{
  "crop_scale_min": 0.7,
  "method": "simmim",
  "mask_ratio": 0.75,
  "isotropic": false,
  "norm": "layernorm",
  "activation": "gelu",
  "conv_stem": false,
  "widths": [48, 96],
  "kernel_size": 7,
  "init": "trunc_normal_002",
  "beta2": 0.999,
  "lr": 0.0062,
  "batch_size": 256,
  "final_lr_fraction": 0
}
Rows from block 8, named by matrix and row number. Rows with one number belong to one neuron. Each number is 128 + 32 x the weight over its row's rms, rounded and kept within 0 to 255. All counts start at 0. Numbers have three digits each. After the name is the row's rms in percent of the matrix's.
# fc1: MLP up (model.blocks.8.mlp.fc1.weight, 288x96), inputs 64-95
# fc2: MLP down (model.blocks.8.mlp.fc2.weight, 96x288, transposed), outputs 64-95
fc1.42 080:136133110195150128128108028128254087111134122063104128124159128128128128135128128109128128128146
fc2.42 090:128176128128128115100160078175128125128173152210128123128139073118128177137128128127157128115182
fc1.43 091:128041128099128066084128091116156159073128133128128172165107128211085128146085115119090121128100
fc2.43 106:128196128128105133144131128178101126102115117130128176120097054128108162128197090128128140113175
fc1.44 124:111144146164092167105164148013073189128096121141076128085128146121146150134152128152173125128215
fc2.44 135:126141083099154123102153221102128101143128129161122136141112142157128189133113090104141164140152
fc1.45 111:153063120161129120114218128142075164128128143210070148130128128112255149116116092128128128143128
fc2.45 083:131128042128075148138127054128128128168083144169128119128128157128098128094154137128128108157128
fc1.47 112:128074128214130128094128115049128167114151128128128002128087112070128182140117091168068166077128
fc2.47 096:152128082097113068148140158153158128128149148128112123104158107172135093128128165086128155076128
fc1.48 102:128020174096128133077127145074057133170120128108119252121166128131149132149163135150144131067128
fc2.48 107:128171104137111128128128134122142128128132132128128085190128089123128125120032128145113114041108
fc1.49 075:128133211118101119201191204128128136098133125128110116182128085105099128138128146144073128128118
fc2.49 064:074097150126139066143128128128093128104119128174128128128128128171128128128140128128128148128102
fc1.50 096:128131181147084104074140031128128128100124147167128110096128107128128137178128166128128110155054
fc2.50 101:131128128128128128120160181112128151128144148154128127136089128128149137196081130182147128184154
fc1.51 096:140093124125113177118113128092101141128178119128082158128097089128124128128129125109107128113106
fc2.51 099:102100092128098092153128113143127128128093107092145128143145089084104128072213149119128128080135
fc1.52 100:128087149107120107128062061128065128231139128128058187128128128128128128124144128139111184110138
fc2.52 098:128128167152128128128140095128103169128128122128134065128201108128128112183000159128128135129128
fc1.53 106:125128135128128135128117128112169063118154100084121102147128167112096192123128130128128131148101
fc2.53 096:096108133138128018144118128128118128101081080128128100199184122130128094128128128128116230176234
fc1.54 077:128128128177128150164000128136128184155128100140105138080128106155096128122098128128167128151104
fc2.54 082:128128165053111128128223128084128145128128091123164121128128114136059156128093128177156160177128
fc1.55 106:128072109138128098128174110128189128141109128147162162120161099128124128100128130083124158128239
fc2.55 088:142157079108097128110105110043110124128175128088174148093098119121127128071095136155128155156174
fc1.57 137:198129032122128145091144108132128130009129142126128109125130105098072120179093200128102107102128
fc2.57 119:079138128128150135127128135128133076236128170128128084128069118133147128128195128148128120102123
fc1.58 100:128102219152128084155172150128153128106161182133162128107126120128155147073107104213152085127144
fc2.58 074:100128128128128168128091122128093159128114128128159103128076089128104086128164128128207096081094
fc1.60 121:102149128087083128128091113204066060105128128116102128132154128128112129097128128140193128113120
fc2.60 112:104128128162107209100128164172158095125147160128094076104185093092128162080177128097179128128182
fc1.61 104:105100151165080085128114128093081128096107128128093255131107128060123133090128113128139098128128
fc2.61 085:120128165089116128128128174141161128128128129163131176125158128141130144133043128128186132103139
fc1.62 108:163128085108088128155128068140104128127128128128128127148201128128128127131128135128128161153038
fc2.62 096:128142184147178083128128168109108106168170128094089118128175128128124113128128128113131156128101
fc1.63 109:128076152120090161128097125142101128128139117128128135146087208142118126118202139101140160145128
fc2.63 094:170123134172133089174116140115124128156128128128128138155178048149112211144130190138139160128184
fc1.64 104:111190115128128114128143159090164128000154138163128142128128064053128128114128109128123152183140
fc2.64 098:154100156127133160069116138128128133000133113128128100128122197128120107128127079116162128200118
fc1.65 090:147128255166128139171112170128036103108131128230119114119138144133128128163128139109134128128138
fc2.65 092:128188171128169140128128110039103160103128113133141163128126123128095161220128177133140158120128
fc1.66 079:128128128128128128113128099127128128128128146131094128128121164184128128128128114217128128134154
fc2.66 074:103100133058128043074110128175128128108091073126128128130128113128129128101132128111099201114115
fc1.67 082:077103134128114128095097148128071212143108115128128089149154128134153143126088128128128145139128
fc2.67 092:107128152132156170129128098125128128145075078128164128174111153090128128128174113099067172128128
fc1.69 110:128128112128170142122120128128134128128122114114121069128128134128126204097177130170169109115085
fc2.69 101:079128128128105110063126162117128100122103117114123126160159128133107128128128128128122128128141
fc1.71 118:063109064128167128128114128128128130114123168104128133157104110128161152128104151170142157105158
fc2.71 102:076132198128145153129128084095128073118089116163128079153123128128095081128128128150058128085155
fc1.72 093:162128078128128128084250100144118122107125110116128128161128135108042068149162140061128128054139
fc2.72 095:128128122128099204130128092056128148128156128111171128128129146114126120154075128172062128128089
fc1.74 089:149128127117132128128126128138128064069128090112169088128123119150080115107219128155142044128050
fc2.74 088:090128155103131130137122165128128129128100169168139128126151094128115125128255128128128205089168
fc1.75 109:128128088155117171115128045065171074109128175156128152060128076135128152128189101128128196089205
fc2.75 093:128162128133128158136128128202128067147130142128128094109098155135128172128149128128173151067184
fc1.76 107:128189114137128124120146107127169128112145110169128128094128128087179177109113128128148109240128
fc2.76 127:110091128105101146165128128091084171161095128145172183128111127140151081138073096142066128255097
fc1.77 162:149111128128117129106132085160113110162095128163140128151110125102113162255204025128128077176094
fc2.77 142:185134140159143146139145133128190153128167128157150162124123107167137099189143168103141165195157
fc1.78 099:128219126128100152128118070080028225128140171135128128119152128106095084128128133119128169128117
fc2.78 087:103100156127128128128094117137078128108116101144128128128138174128121106128128128109141172249140
fc1.79 129:128128156091095128090127103055152098156152108146115098128128255140128143123128130158141176169119
fc2.79 115:139072102111128126116128146128139128158128124128119153128163000128126126149199192128119175141170
fc1.81 078:099128183160128173118128128113144128105171128128074126089107147160080090128075107254087128128128
fc2.81 082:128128128127164094071105152128104150096096120087083079184082128128128128128158128134128050114059
fc1.82 105:129141149095128139179143128149159114000157097128142128102127229128128171116132089127171142197135
fc2.82 111:158060121130128128138128128117165128000145090091101119143156029128105104162080110128143128138128
fc1.84 090:090128120198095154129128128098165128128142106153128151128121128157128184128119152182159128133185
fc2.84 100:128148128111087120151158060128115128130128113182128144123133143164128128053116112100097135138052
fc1.85 091:128128128063128128165167072216184096120121128112181128088082128152128115124146159091128128128111
fc2.85 076:128128033106121128128128128139156075133128099209060188135117087128128128128116153128123176094146
fc1.86 090:128114142128128109164128117187131128128102077128128100159164128215133066128163119000128140125123
fc2.86 116:132075121139118092128128190153128107157128125100114106129114128128128160177128128166149140114168
fc1.88 092:128168147088128160128104128138144048110128176128105166116122194084088119128128128144129128111149
fc2.88 097:101100128138174130128128168099097116049061128193150128125110098189088199128095073137125128085149
fc1.90 126:128079131096129163128128098128128174128128128126126162177180126128084161131128128131096077127115
fc2.90 143:067128105113141128141157153128128110119085135138150093063175096128107128100181123144062170096188
fc1.91 085:168128128153128182128218128128128093128125128155111144128115083128128128120169111128122128121146
fc2.91 115:109108128128128165077128201163166128101128142163128128094098128192128187184176056147196154110181
fc1.92 134:122025156128104074128128102128109164153176108115128222153093150128111159105158128128082128163100
fc2.92 102:164128095117128128159144155128150154078146124128145104083128191128107132168078128128122088136101
fc1.93 120:127011110103111128148114075128128168088128118160128178128081128077094128153125127128128082168128
fc2.93 102:128132167128161128100144165128151138120128128172128072131187149128128128138120127128128130156128
fc1.94 105:197128129158128128128128180128059128165109063128128157044088128075155083143218105141201128089071
fc2.94 117:128144153159117175128122128128111137143135114126128068164128128095143086139032128106184163067057
fc1.95 093:122086191128153095128124175070179175140140128109128073030131128171128110126128128163118128128116
fc2.95 083:128111068159128128128132116131128160125174128128128128149128140128150128128128128123183195185128
fc1.96 088:089164074156128128128091036156130099108133128177142129099128128177103103030115115165168128153173
fc2.96 088:087128123097128139077089173222107128094113097160141149108120109128128128127128121128109128128115
fc1.97 118:175128128082089212128090107128123105145135111106108128109159171128155088139156128139151159129131
fc2.97 098:179089128128161160149128173156111108124185127128118155128111128191155143128128124159190158090138
fc1.100 082:128087128128128128128104128138126023128128180128128102128128128153109157089128128130120042107135
fc2.100 106:128128074126125128131160147194128087172128152124128128162140065128128128133208153106128134102128
fc1.101 129:139128128128093139128160051149086128096128174162128132128051134096144139128209128128156122081109
fc2.101 096:105128161128135128156147128128170089152128149169092128128128125128120174078138106142136128123182
fc1.102 080:128120103128106146114200102128157171128128128112143123089059128189107151128128128109160128123253
fc2.102 121:125143128101163130128083157128103124128128144128128116151128133164136153106120103166157132171203
fc1.103 086:135097128195164128128128122209167165128128106113094096128090135220098094128112128144135156128128
fc2.103 098:128128165169160150059128127147081128128102128113128087164108128091111128128156195116128128128080
fc1.104 115:128128128109128062095174148077083135113128114141128156111087128128077109091129108130122156128128
fc2.104 096:128085128149128128123128182128056144128137071071128178171135128091128092129137157096079119165126
fc1.105 090:110128128106128171072128150114151128113104105143128162089126095128138128128166131083116105054128
fc2.105 086:148141189149128156077149096128170111119185074128128119128128165128128091128128128112128125111116
fc1.106 100:128169165128110117128116067128202150175162159142096147131128089105128128128128082131090169186096
fc2.106 129:128091128084144119164132128151118128125124139123110098085066128118128158119070128128149082166121
fc1.107 096:128148111160176175077092118110128102133091131095120127083175128128128179074128128128102119128063
fc2.107 128:135087057111101115148128105128148174127128095113124139150128086097128141151128128132075128128093
fc1.108 130:073128165119150143127137110088128125171127126128167128138128087056108128119128128128161133090136
fc2.108 182:127097159128179128129111087148118166128062096128171128141121121107100131183139117184127128117144
fc1.110 070:131107077128128128100193199123114154118143097101128099128110093084133092128128128126128128098128
fc2.110 100:127128221128201122170103156139128129121128101153128128128108137145128075118128120128128140064151
fc1.111 139:128061175128102128075165086074148128128128159128128128122204128143107084121137173128128115114164
fc2.111 118:118108161128147111128148159085151088128128105133128128085081162138111118110153128123175128096152
fc1.112 101:128099128083106114104128090113116128128128128100185128128128168128128128128134126150147105086142
fc2.112 081:110131128128128091128128128157133070144128128168128128182096128172128084153128111128168167128180
fc1.113 095:106137108165108128156188082128128068119168185150128142145176151098054127119137161170116128128128
fc2.113 080:104128083128134029128108102128144128130113119161128128137181141084109128162147128134102139128162
fc1.115 118:112080160119137110151124000128188128147158128128131142128101128153180139128128090155155115096078
fc2.115 117:107128111128135148114141128129121088126142130156097109128128128152104146088140128157150128048164
fc1.116 112:083158109128087084049119068078168128098128150172150128110150056105128104160098212164114255178124
fc2.116 086:102153143135116114128128128145110159088128140091128128128128146130111115128000157092128072161128
fc1.117 063:128124128088128162117084128169135070055128128106128128128128103128128172082212128044128128128128
fc2.117 096:119128054132099121146151183161118088161085128105128134152107146128128079160221164128128155150176
fc1.118 113:111128128126146115114158110128104062105140211128128143133197141154132100107112128128072128123110
fc2.118 143:148128086175128187147119112185164167127148184123135132141173128128128121146118112128116128128181
fc1.119 115:178127145116134121154144142127128000128165146112138172134114102128107091134194117128153128150128
fc2.119 098:113119128093128121202129122125165109128141152161128143077167134110128128092057091138069123128155
fc1.120 097:128184128158056128141097128158128128103190128185166128062049122102110119126179125199128108149109
fc2.120 101:108076179045202128128128109111076078153062092170092116128128128128128125128128123128128086128087
fc1.121 108:066128163143102133098107100116103119128120132150146116151128017133153198150115069145136128177108
fc2.121 095:139172128148128128128128107111110164128173145128143140089007197128157123139084128128123087167097
fc1.122 071:193128128128117153128120128127128128156062175128168207140128089188072128155126128128159128128128
fc2.122 074:128131102146128128143160129152128128142071128172140125187128117121092128128166128074163222128128
fc1.123 095:128120161050115128091126126047108124110110128161128255200128128128077074107162108128124128128128
fc2.123 084:128172158150128128079097128148128164084128127142128194139128129116128128128081108183128104128080
fc1.125 101:128111097129080117158078096124182128116099182149185128072169119164142149128168154163126128128225
fc2.125 078:128166190128128090100157094128128079128076139128153128128158128128109133090128112128079143100208
fc1.126 112:116073128099139128087132128094141128128135127128128128128253128128128115110084117113147092170088
fc2.126 099:102145148128118164128128128128122104141128090152145128142128197128131143127128094150070150183180
fc1.127 118:212069128120121128069118053128185157128163128134111146144106128128066128168152055128128063128128
fc2.127 108:128147128180128128116128160119181113128144128128128101128127128126115104128220091128131142128137
fc1.128 111:119128128128125075160173071201173111128128125113117128084099128075128128117173105080122073136128
fc2.128 108:156145147147128116148106130128104128106175065128097128128128152162128128128099189092128128101127
fc1.130 091:156179120128103128084128100128128128128142128128073057128128116128128128181146128108128210087128
fc2.130 089:072135084115128128143128122171128119110128128161143128082094118128128128128200077152172175092134
fc1.131 086:115128128094128128128106223128128090124121185102121087128128160162090129128128128117128128128128
fc2.131 066:082128159128128080117128128128099128128067114094157075128132128165128128154128124134099161144178
fc1.132 083:128134151108100128117053138155175128099125148128194128128111186192115128128144128128052123054125
fc2.132 111:128162128164128121178129076125117163128128164128124075176128128148099128128124128128094087108092
fc1.133 110:128161143128128144125167070087128118071128193132079128123088128030169150128155083128110128205081
fc2.133 094:130105128128128139142113159199098111112092146179159128136091128128127128128089128131173128177128
fc1.135 103:128128151128171128074128128025100128128113145155128128094133128075213128123119117112116096178108
fc2.135 107:101159145128119169128128151125128163163128128126128163180142136122141100179135128115055125154128
fc1.136 104:079128115189188133087136197188172083148082128128108113164143128181135126114128126077179161149152
fc2.136 092:128111207143135070128065095075139128128060128114120101135128128128109128128128109128128128113134
fc1.137 081:133110132144137108143128212168107164148125016114119051166128128122128177128198135092128061070151
fc2.137 088:081136126120128128180182089128132102111128128168128090105085127128113066136128128143128128068147
fc1.138 103:106136123110098128190069000092104097128165128191128140114128128118095032128128138099139128139106
fc2.138 079:095111138116128128186108128128128110128107129163099128128189159089107153086199128199177111220161
fc1.139 074:155128155128111128128098148031128109128071193128128097074151084088128056128128168127128002128128
fc2.139 096:128128081099119128138179128128128128162128220097128052239134126128128197105128170112128078107113
fc1.140 087:078128062150140125134128128134082148118107126192128128129128128117128194128133108128171090047128
fc2.140 089:132057165128091128116031116137112128128128128128072085128128089161062049128128154121128128080166
fc1.141 090:168128099108106128162128117098128128128128128140128157128093108139113128128097107116059132128054
fc2.141 077:099180146128128154128128135128128128128128128206152155126128124128128067128175077082098128128058
fc1.143 076:128057200117128196128111164121108104128177120115101072116118128042169128066128128107128073110109
fc2.143 077:113164094096146225149177147176128128128128188201158128128119153164128165141128108215128128106128
fc1.144 084:133128128128161114174111128160108128102161083128091111163141087128156153144127162128128106187128
fc2.144 085:171128156151134145116128135128128083110202128158094126128128222130176095128094128128093096135135
fc1.145 144:100128121128087128103137128151123128064128106144074105151117199129097130144137133129160128164083
fc2.145 131:158102128122154138144151182143128145138169128146135146128173085188128146171117145124142146136128
fc1.147 087:113148156060160167140133134124104128128128111096128151128150131128165128111128122128109128110037
fc2.147 094:119128128095128174104135143139128115116198128183100124118063142109166110117128160128116082128090
fc1.148 093:128178128081117138104135093128127111085128102168128061118117128088108082093128160113128032154128
fc2.148 093:158157155128122128128098120129128128128128154199116084128212128131128128128067147122111122128128
fc1.149 103:128173129115077112148112128128128086097126098184128173128128146128154148104128125169156139172172
fc2.149 086:120121159186128168128185128128140128128096132112128128114121037109097141127128128093112128128116
fc1.150 109:107090125128077128128133090017121086128139106194100078057123128128128128190128124128109112103176
fc2.150 079:192044128128181091105100151146116118103165128128101109128128166127153128128074116128198108128144
fc1.151 099:128128128143128128128128167128128128126099127147110119145128142192114153099128117083187044172128
fc2.151 106:093187128113128175131128128128086139128140128181157128141128086166128128139162128114119139128080
fc1.152 080:117131131137124122193127128139099128152113094093205163126155128126164111128128128156128168128104
fc2.152 114:128128075128176170128128129128106058136128128140128088128116116124138043141110163128126119173152
fc1.153 114:151117072128128138208128128127128130117137111130128128156140096128128129128153145112140120162085
fc2.153 097:144128096128098159113172126110128128141169156116128128079128128121128161092128104168148128120128
fc1.154 074:142177143128118126128139128128158093145212159128150142165154128150128128128128117094151108128148
fc2.154 080:152115141053145088128128128087096159143193172147057117164142088103149117105093128144164078128133
fc1.155 112:148149146114125140128142128128119119082128128128062116137176128074084123051182152077180107079162
fc2.155 098:128173128134078128109128128132148128128116120073128134121144147128128061126128116109075128146141
fc1.157 114:161128128083112128151152132128128079124111094142180128068121108128088101128154128073153142097109
fc2.157 126:088128128157118114128128111128119087128128130128093080128128123128128123113195119165099128077171
fc1.158 083:101137083068152090128084128120128152128111126219107097128167128146077112065142128092069099148128
fc2.158 061:104112128110128128128155195128128128139128128128112128128109128059149094128128109150117107128128
fc1.160 082:128128165128128128210062048128105082092165182128128092101088100128199128122175135128077178077118
fc2.160 092:098180115094128117171119157130128093089116137169128118102152222128150128128212128128116131165128
fc1.161 083:161103167089128131069172128126097128116168192126128150128128128128128136149128138123133128220124
fc2.161 113:158133117128135128054128123092143061170139110154136110144128183140165082197050145128155170131150
fc1.163 108:143102092121115130140132130141099106128113106123128110158216133128128196084158128148122153122123
fc2.163 115:105104131145125078098128126128096116110128088093128128138244070128115097128128154154094177128169
fc1.164 085:128194193083152155128125094150185158128143102128128134120107128128112132158128116128145128166090
fc2.164 089:160128128183175140128140119111128128144138119092154108109143100128128147128128108153128128153128
fc1.165 092:145128128092176128093111128141182099128104128109101145117128071116066173051175128098128120128128
fc2.165 090:135186099173099132128128084151128109139189128128118128076128180128183093128128131092079115128175
fc1.166 091:128128122171105128160128128121146128122142110109128124096128128128092128095128119128128128175017
fc2.166 084:080067214088128152110139183133210106128082097114128070128128144139088128105128104169107114119128
fc1.168 105:128077059128125111128147088128066128104121133128128100142142138114094128118128117144205128151053
fc2.168 131:123109153089166130158116128191128108147136138091128133157162123138099125132173165125182144128137
fc1.169 083:078137155083091128060114126164128128172099125128129173116160161068128128124128130176128127190181
fc2.169 086:084128128128128178128120143173128165149145128153151159166126091133167103128131128092128143202128
fc1.172 100:128156133090104128168128089141128147128153134128104128128168095059186128128120155162020111187123
fc2.172 096:143076084128128101103128076096128155113128094180128150138161183128119128128097156080070089135128
fc1.173 132:128082115128128128158124128128137128154125037128101128090116143120133128128165128138128100098168
fc2.173 097:133060128145163082094108128128128140146132128124089125144127060128128128128138144128137140124138
fc1.174 067:142153128078168128166106143173078128135171140154128112099158128128087112128202128128170128128093
fc2.174 097:131056142116132103161082134128128086128222128116059099116128130131129131141128128113129119128194
fc1.175 112:101125101128155114128138148101172169130175105136156127082150081213128105115128118168158158171114
fc2.175 132:108143192115114138102141085128105128128099113132128121148127078087128128128074126128062113128128
fc1.177 114:128182122128168133153131102128093134120128162162062182045109150092102128085113128128128119128079
fc2.177 103:128128101120128128128128128128128138128117143152157165128128084128135128153113096128131109128128
fc1.178 126:144120180095124128128159179128148128105114100138089114128086090128141108128128136128097128111227
fc2.178 129:141156198118160072073144123184086128128107113098128130128164128154128128095074133111180105168071
fc1.179 092:128090128165109128163101101093128128173128128128128128128055172125167144134128128119086206098120
fc2.179 083:128127182091195088128128086128075128135105104190128128155144128139134091128191179174132151113128
fc1.180 099:092143083159128128128112128128136128102140088089128100130128128128128142128104098128105141201155
fc2.180 105:155128180128138178074154174085125106128128128088156128128128151146137045134108144134052119125133
fc1.181 093:123128128106092128110131128128105128126128111139168048155128181105088128128119083154085114112168
fc2.181 098:128110128139092163128128086128154161128128140153134131103147018087128066089128115111113147128106
fc1.183 089:128128128128075128130132128142128151108142111128185155128008128118128128096128128160121101128080
fc2.183 071:128128152110192128065095128116128128128063077152128075128065132159096128129152128128128091092128
fc1.184 076:112128128145173126128128128147128139110102081162163147100128104159089128149128128058132128128128
fc2.184 090:128105144165121171128124088107113093125174128183103144121128077126152195118074148128077089128119
fc1.185 088:123119177128150126162160122203128049128081128128168128125128128128128167185214196128138128128132
fc2.185 094:128168126096082128174149117103195140128127152147128128165128157128119049116128149064128152078128
fc1.186 092:128073170144128109136128137128128101157124084177182128087128128187170195104128138175105127105128
fc2.186 116:078173192145167137195125144073127128085108186239169113143107118101088096128152100128111128128145
fc1.187 124:119124154159088091128153128095162184128128143104128088128171093128144143109128094128206103128145
fc2.187 089:090128130083117128139124177159128128100102128178128204103094099127132198128065128184204142128161
fc1.188 084:163163128128128160104140128103128128209128128136128136128095149021128128146156067049112191128081
fc2.188 082:109074128061148150097128128136119154128122105128128137093063128168128154140210128184136128155128
fc1.189 104:099102128215128128128006145118099128128128147128081128170114128090128147137070132163138128122148
fc2.189 096:128165156200119105128073169060174155101076142113128148145128133205103115168145128114128128071110
fc1.190 121:128102128128087130136181128077128120112108139136157104096117128128125122117170126128091128150157
fc2.190 121:121126122128128143104123146114128114101128145128128128128128131128107128132128127128120128139230
fc1.192 104:128129128167128070069128128128161149153102087153128151196079122093128103128128152122058128128128
fc2.192 077:106128128120087111140128150178128164128164127151094128128173047128128128128104155086134128137128
fc1.194 124:128128128100189161121068217128187099128166126170128153085133128128092094080140142128150128067109
fc2.194 116:128188113129075160120161128121165139122173116128139159123128155128152128101128125126069165140145
fc1.195 073:098128164201136128158128248128082139128128133166128128128128135110087103135078128118149128093128
fc2.195 094:127128130135130126169128128128154199149128128128128193095136168128114128128140128128168128136128
fc1.196 096:077166128112128150077128053091128090069128168145128158128128128125117128128096128169101135128128
fc2.196 095:128128128128108171099128128128128135113128080128108110091104128142128110168103129128128058182128
fc1.198 126:070128100105086129048091068095118128216117082128128121177085128128155128201160061123100128052116
fc2.198 128:173128128128108153128132162130151190039141106102176149128139157128133082157058135118124151191138
fc1.199 114:092176076086118166123128105128086083091125182150128128149136176128128144185153128128140090198115
fc2.199 102:129128154128143182128135180128128150099112172198129128112092128092135076155079146128128128255131
fc1.200 086:128128164128128102176181110139140174157169105182119083062000128126125091082086128149136128128078
fc2.200 067:128109094155128164128126128053128185128128068128158170159060070094128128145079128128179119175075
fc1.201 133:100178131128128124128111122088109128126128130134078133112128000149081149125129101128183128153115
fc2.201 130:095141088128128128128133157103116154140171113128128113104047255108123128152082079128156128134139
fc1.203 124:161128102122129154160128092170102138132144111128109128107123128102097154122179135104128128118093
fc2.203 125:119120131087128060094128210114124118113128109122140158120128128128089106092128125132160128128114
fc1.204 078:164123101082095128144143128173189128128078124128115128115140132128093083113199132101172136102128
fc2.204 096:108144195128227128128169128050179138128095120086137130124129114128106096091139128128096128128128
fc1.205 101:166086079054083088128128091128128148106116152138181128133128116041128156100184103128082167123128
fc2.205 099:128194128160128055128124080131128112147108128082128100183128189128099159127146148095172127065134
fc1.206 076:128128218072128128128162165128171135128128088128128155116155128187054186128125156007128134128128
fc2.206 083:132146128128099128161125054170145137113077076104161185080063152131097128099128128250128111103104
fc1.207 088:163151072119128128140128101128139128128130128128121128069147128128147146130146128143172128128095
fc2.207 102:138105159159138128083129128179060112146118073155118136128128084166135133128128102089152154147128
fc1.208 111:115028128115128118128128094065102124098106128183095241140125112030128154144131114106119128128128
fc2.208 083:124128128109095128128128166173122128107157128138124148128128128122137158128140146128165142145163
fc1.209 114:128211181088148112128128128114207108128088108125081140130087137097124097128150128099159088192130
fc2.209 095:109122095128128172127122128113128101121163128159127094087101104128156128088177117106128128181128
fc1.210 104:104206166155129128122128161108159149128194129122128083128098185050096169149101130185129127105106
fc2.210 092:149128131142128059072128137130167128125092128086133095120193104128128162128208128121128128137126
fc1.211 085:081079140127112099128128128137152145101128095138128176075153100104128115128142062078107119056112
fc2.211 092:128152105153124116144137128150098138095157107048108114180128036127128093179216187128122087135161
fc1.212 098:089111128103112107128128128128128093120122078122144113112128088109128154128156079095175128154120
fc2.212 108:140128128128128081112127155111095103085146101210128128144128154126148117111180128133128184149139
fc1.213 135:135128091140058108128181078082118128154159128176114128097128128128113105113171094128081157105053
fc2.213 114:128128170128195128128128194128128112128128157130136114106128100139128128128128114124211128152128
fc1.214 127:218128162110117149117128117134139115000138128141110128133111087137128159128128188128128114178128
fc2.214 128:178157128095095144150150087128128196000165093128153128110201154142135128144050093128117136162116
fc1.215 133:138097122101107145138162128141095098130130139133072139139177139128128118141164126128128132128033
fc2.215 127:128128128192158180128114164156109128128128152128102098128128128091104111116180133104168128120168
fc1.216 101:086080134128128091186098128106140115128133099128128092086128168113142128113128173142128049195140
fc2.216 110:149128128128128128128138061128076172142126062128150128147192128117133127173132128145105167235093
fc1.217 110:112128129128128130130125104128128150128116083132097114128028153142123128102194102121128121118076
fc2.217 152:128130128128130136106126144086146110112177102166142128100123199128128148128146148117148129114128
fc1.220 121:000140128128080118105108086128162068127176168128118128117128073128079179165128078093158068128128
fc2.220 107:075096103132128154130066091135128114177128168120093157067043151102117128128044112128112039129122
fc1.221 081:177116128080159128140146104169142128128135128128142137103110145156103128128172128128080121128180
fc2.221 097:128128084128088153128179118128128162120137157169128106128160106123138090093128122108098133128197
fc1.222 087:093166128084165148129128128128128136086128087189111000128182128052104085128128123130128164159192
fc2.222 087:164147128131128213131128097128128128105127129126142128039077137116128092128059142128159159128085
fc1.223 116:118081128121101128188165152156128082128128088114193128141103113128102170125187161128140182100128
fc2.223 087:128128128128164118128155119067129133128095128164157128102128138182095128148128120128128142067132
fc1.224 098:098164086082128164128099112071179057138128128156146128126128090128073083131128140128107162092128
fc2.224 092:119140128128179128153166150192128177098084156179125199128149128128128153136128128124145128079082
fc1.225 087:137074080128128128092128130128128167139106128162120128209128128128128128119125128128130115128128
fc2.225 090:156180140123133128124085106088098143136149117128134108089128068128095183128091102142128128077128
fc1.226 090:155128181128107128097092128128153184118162178192130117128128098145128143128128105219128054162084
fc2.226 091:069107134128128084076134128128087081119060112140132100128128101102095128128187157139112192128212
fc1.227 089:170128128126125096165102128128130128138128128202085129096160142128225127155154128069128124166128
fc2.227 078:139070116165116177128121120106088128176188080143106185137107106128176142128151110128104150128080
fc1.228 120:128078131128083128077153105128132131111128193184128184155120128058088112174128128112093049108118
fc2.228 090:152143097082128128128130149153172128128135101145128177112115159162128177128060128128170118109139
fc1.229 093:128128081128162108122128128116177057173117073128140141131120139138053118130081162120128130082155
fc2.229 081:128098167168128128116128075091128067153128070049128128128128162128097128128110149128106092128150
fc1.230 097:067128126128101128100090128128126128173133185128128128153128130128200074128085144203128124128131
fc2.230 135:178168128081116166117157103140106160113128111113160197067128180171128148112051084128093135108070
fc1.231 126:130128146128128064058064062078162128149128055134129141107090128159139108125216128160154151171128
fc2.231 123:085148092128126141076154061128133128123128128106143167098128128085104128128238088142072156093146
fc1.232 092:139091128108128115128158128104111128128139099128112128094094128153105128108184128121166128128017
fc2.232 114:128128130128160076095146111063116109113167104158099128128128155175136128121128146130161108128018
fc1.233 090:076128128156128128128044055128156128087128186117128135128111128128056128128115166128120128128128
fc2.233 129:099130114128159118128128128128127128090113128103136146128128091099107168122181128162128128159140
fc1.234 109:170128130145143106086083128173181117109128125162128139130165128128113134128132114225076100128175
fc2.234 105:076128128128128121128130111085125119132104123141129128128112144146119128128210102154128139072128
fc1.235 112:108092128125124139118128128128128128128128106128128128112128124151170172118144133111128153128106
fc2.235 102:151150109128123181128149128128182128128171128199128181056079086128152190099095128156086049102104
fc1.236 079:090048128133118086143128101163158128120128128134159191157139128206127167128144128172128128104111
fc2.236 096:059084128128128082128130115128149128128109160128171076101168128098120095116149111124086183117149
fc1.237 116:128092152082140074128156136155063065118143128189129128128128128128075089143128127183068128128128
fc2.237 105:141128130128109121101135128142128104150111150128128116127142128094117128163173128128128139149172
fc1.239 069:123128202186153065128128158156128067127070132128120128116129115114173107130128128080128128094128
fc2.239 104:128142128106161081093179093128128059113170139087098091128143165128173127128150128211128159095182
fc1.240 090:098145130079128128142153099111206141171161120085173091097128128138128096128198128097078138110128
fc2.240 080:160180098128126184133128079170128188089207086167128192128128128136128105128128128128102108123054
fc1.244 093:137141108133128133128109128128125083110158162123091068128124152128080128128070122185160128188117
fc2.244 122:126186160082128128142128093128120135128128115128128213071136168098116140069071128110079056137080
fc1.245 078:058096146095144079170105116112177091255152152128128128151128094083128128128080186178067128159144
fc2.245 075:095161171143168134189128128114165128215128146200141128158147128177128118117153128135128117076106
fc1.246 087:131109200128149123127097155128128128126069135128128147092128110128117136142041148056077128128128
fc2.246 114:161153129150128145138128124054112110174128095070169128128156187117134081128139152068094118128128
fc1.247 115:190128134151142136149154128139128128151128014094101116105084147138148146123132222128140131150130
fc2.247 109:155152115126154128113128128134082128153158063128103180160183128128168173128156252119113114138128
fc1.248 077:128128073199162070128104143164146113132163128127128128170173121096091128067140129078140158084204
fc2.248 056:128127185172097128128165085128128091128168088128154144128094128128151067128128128128077161077124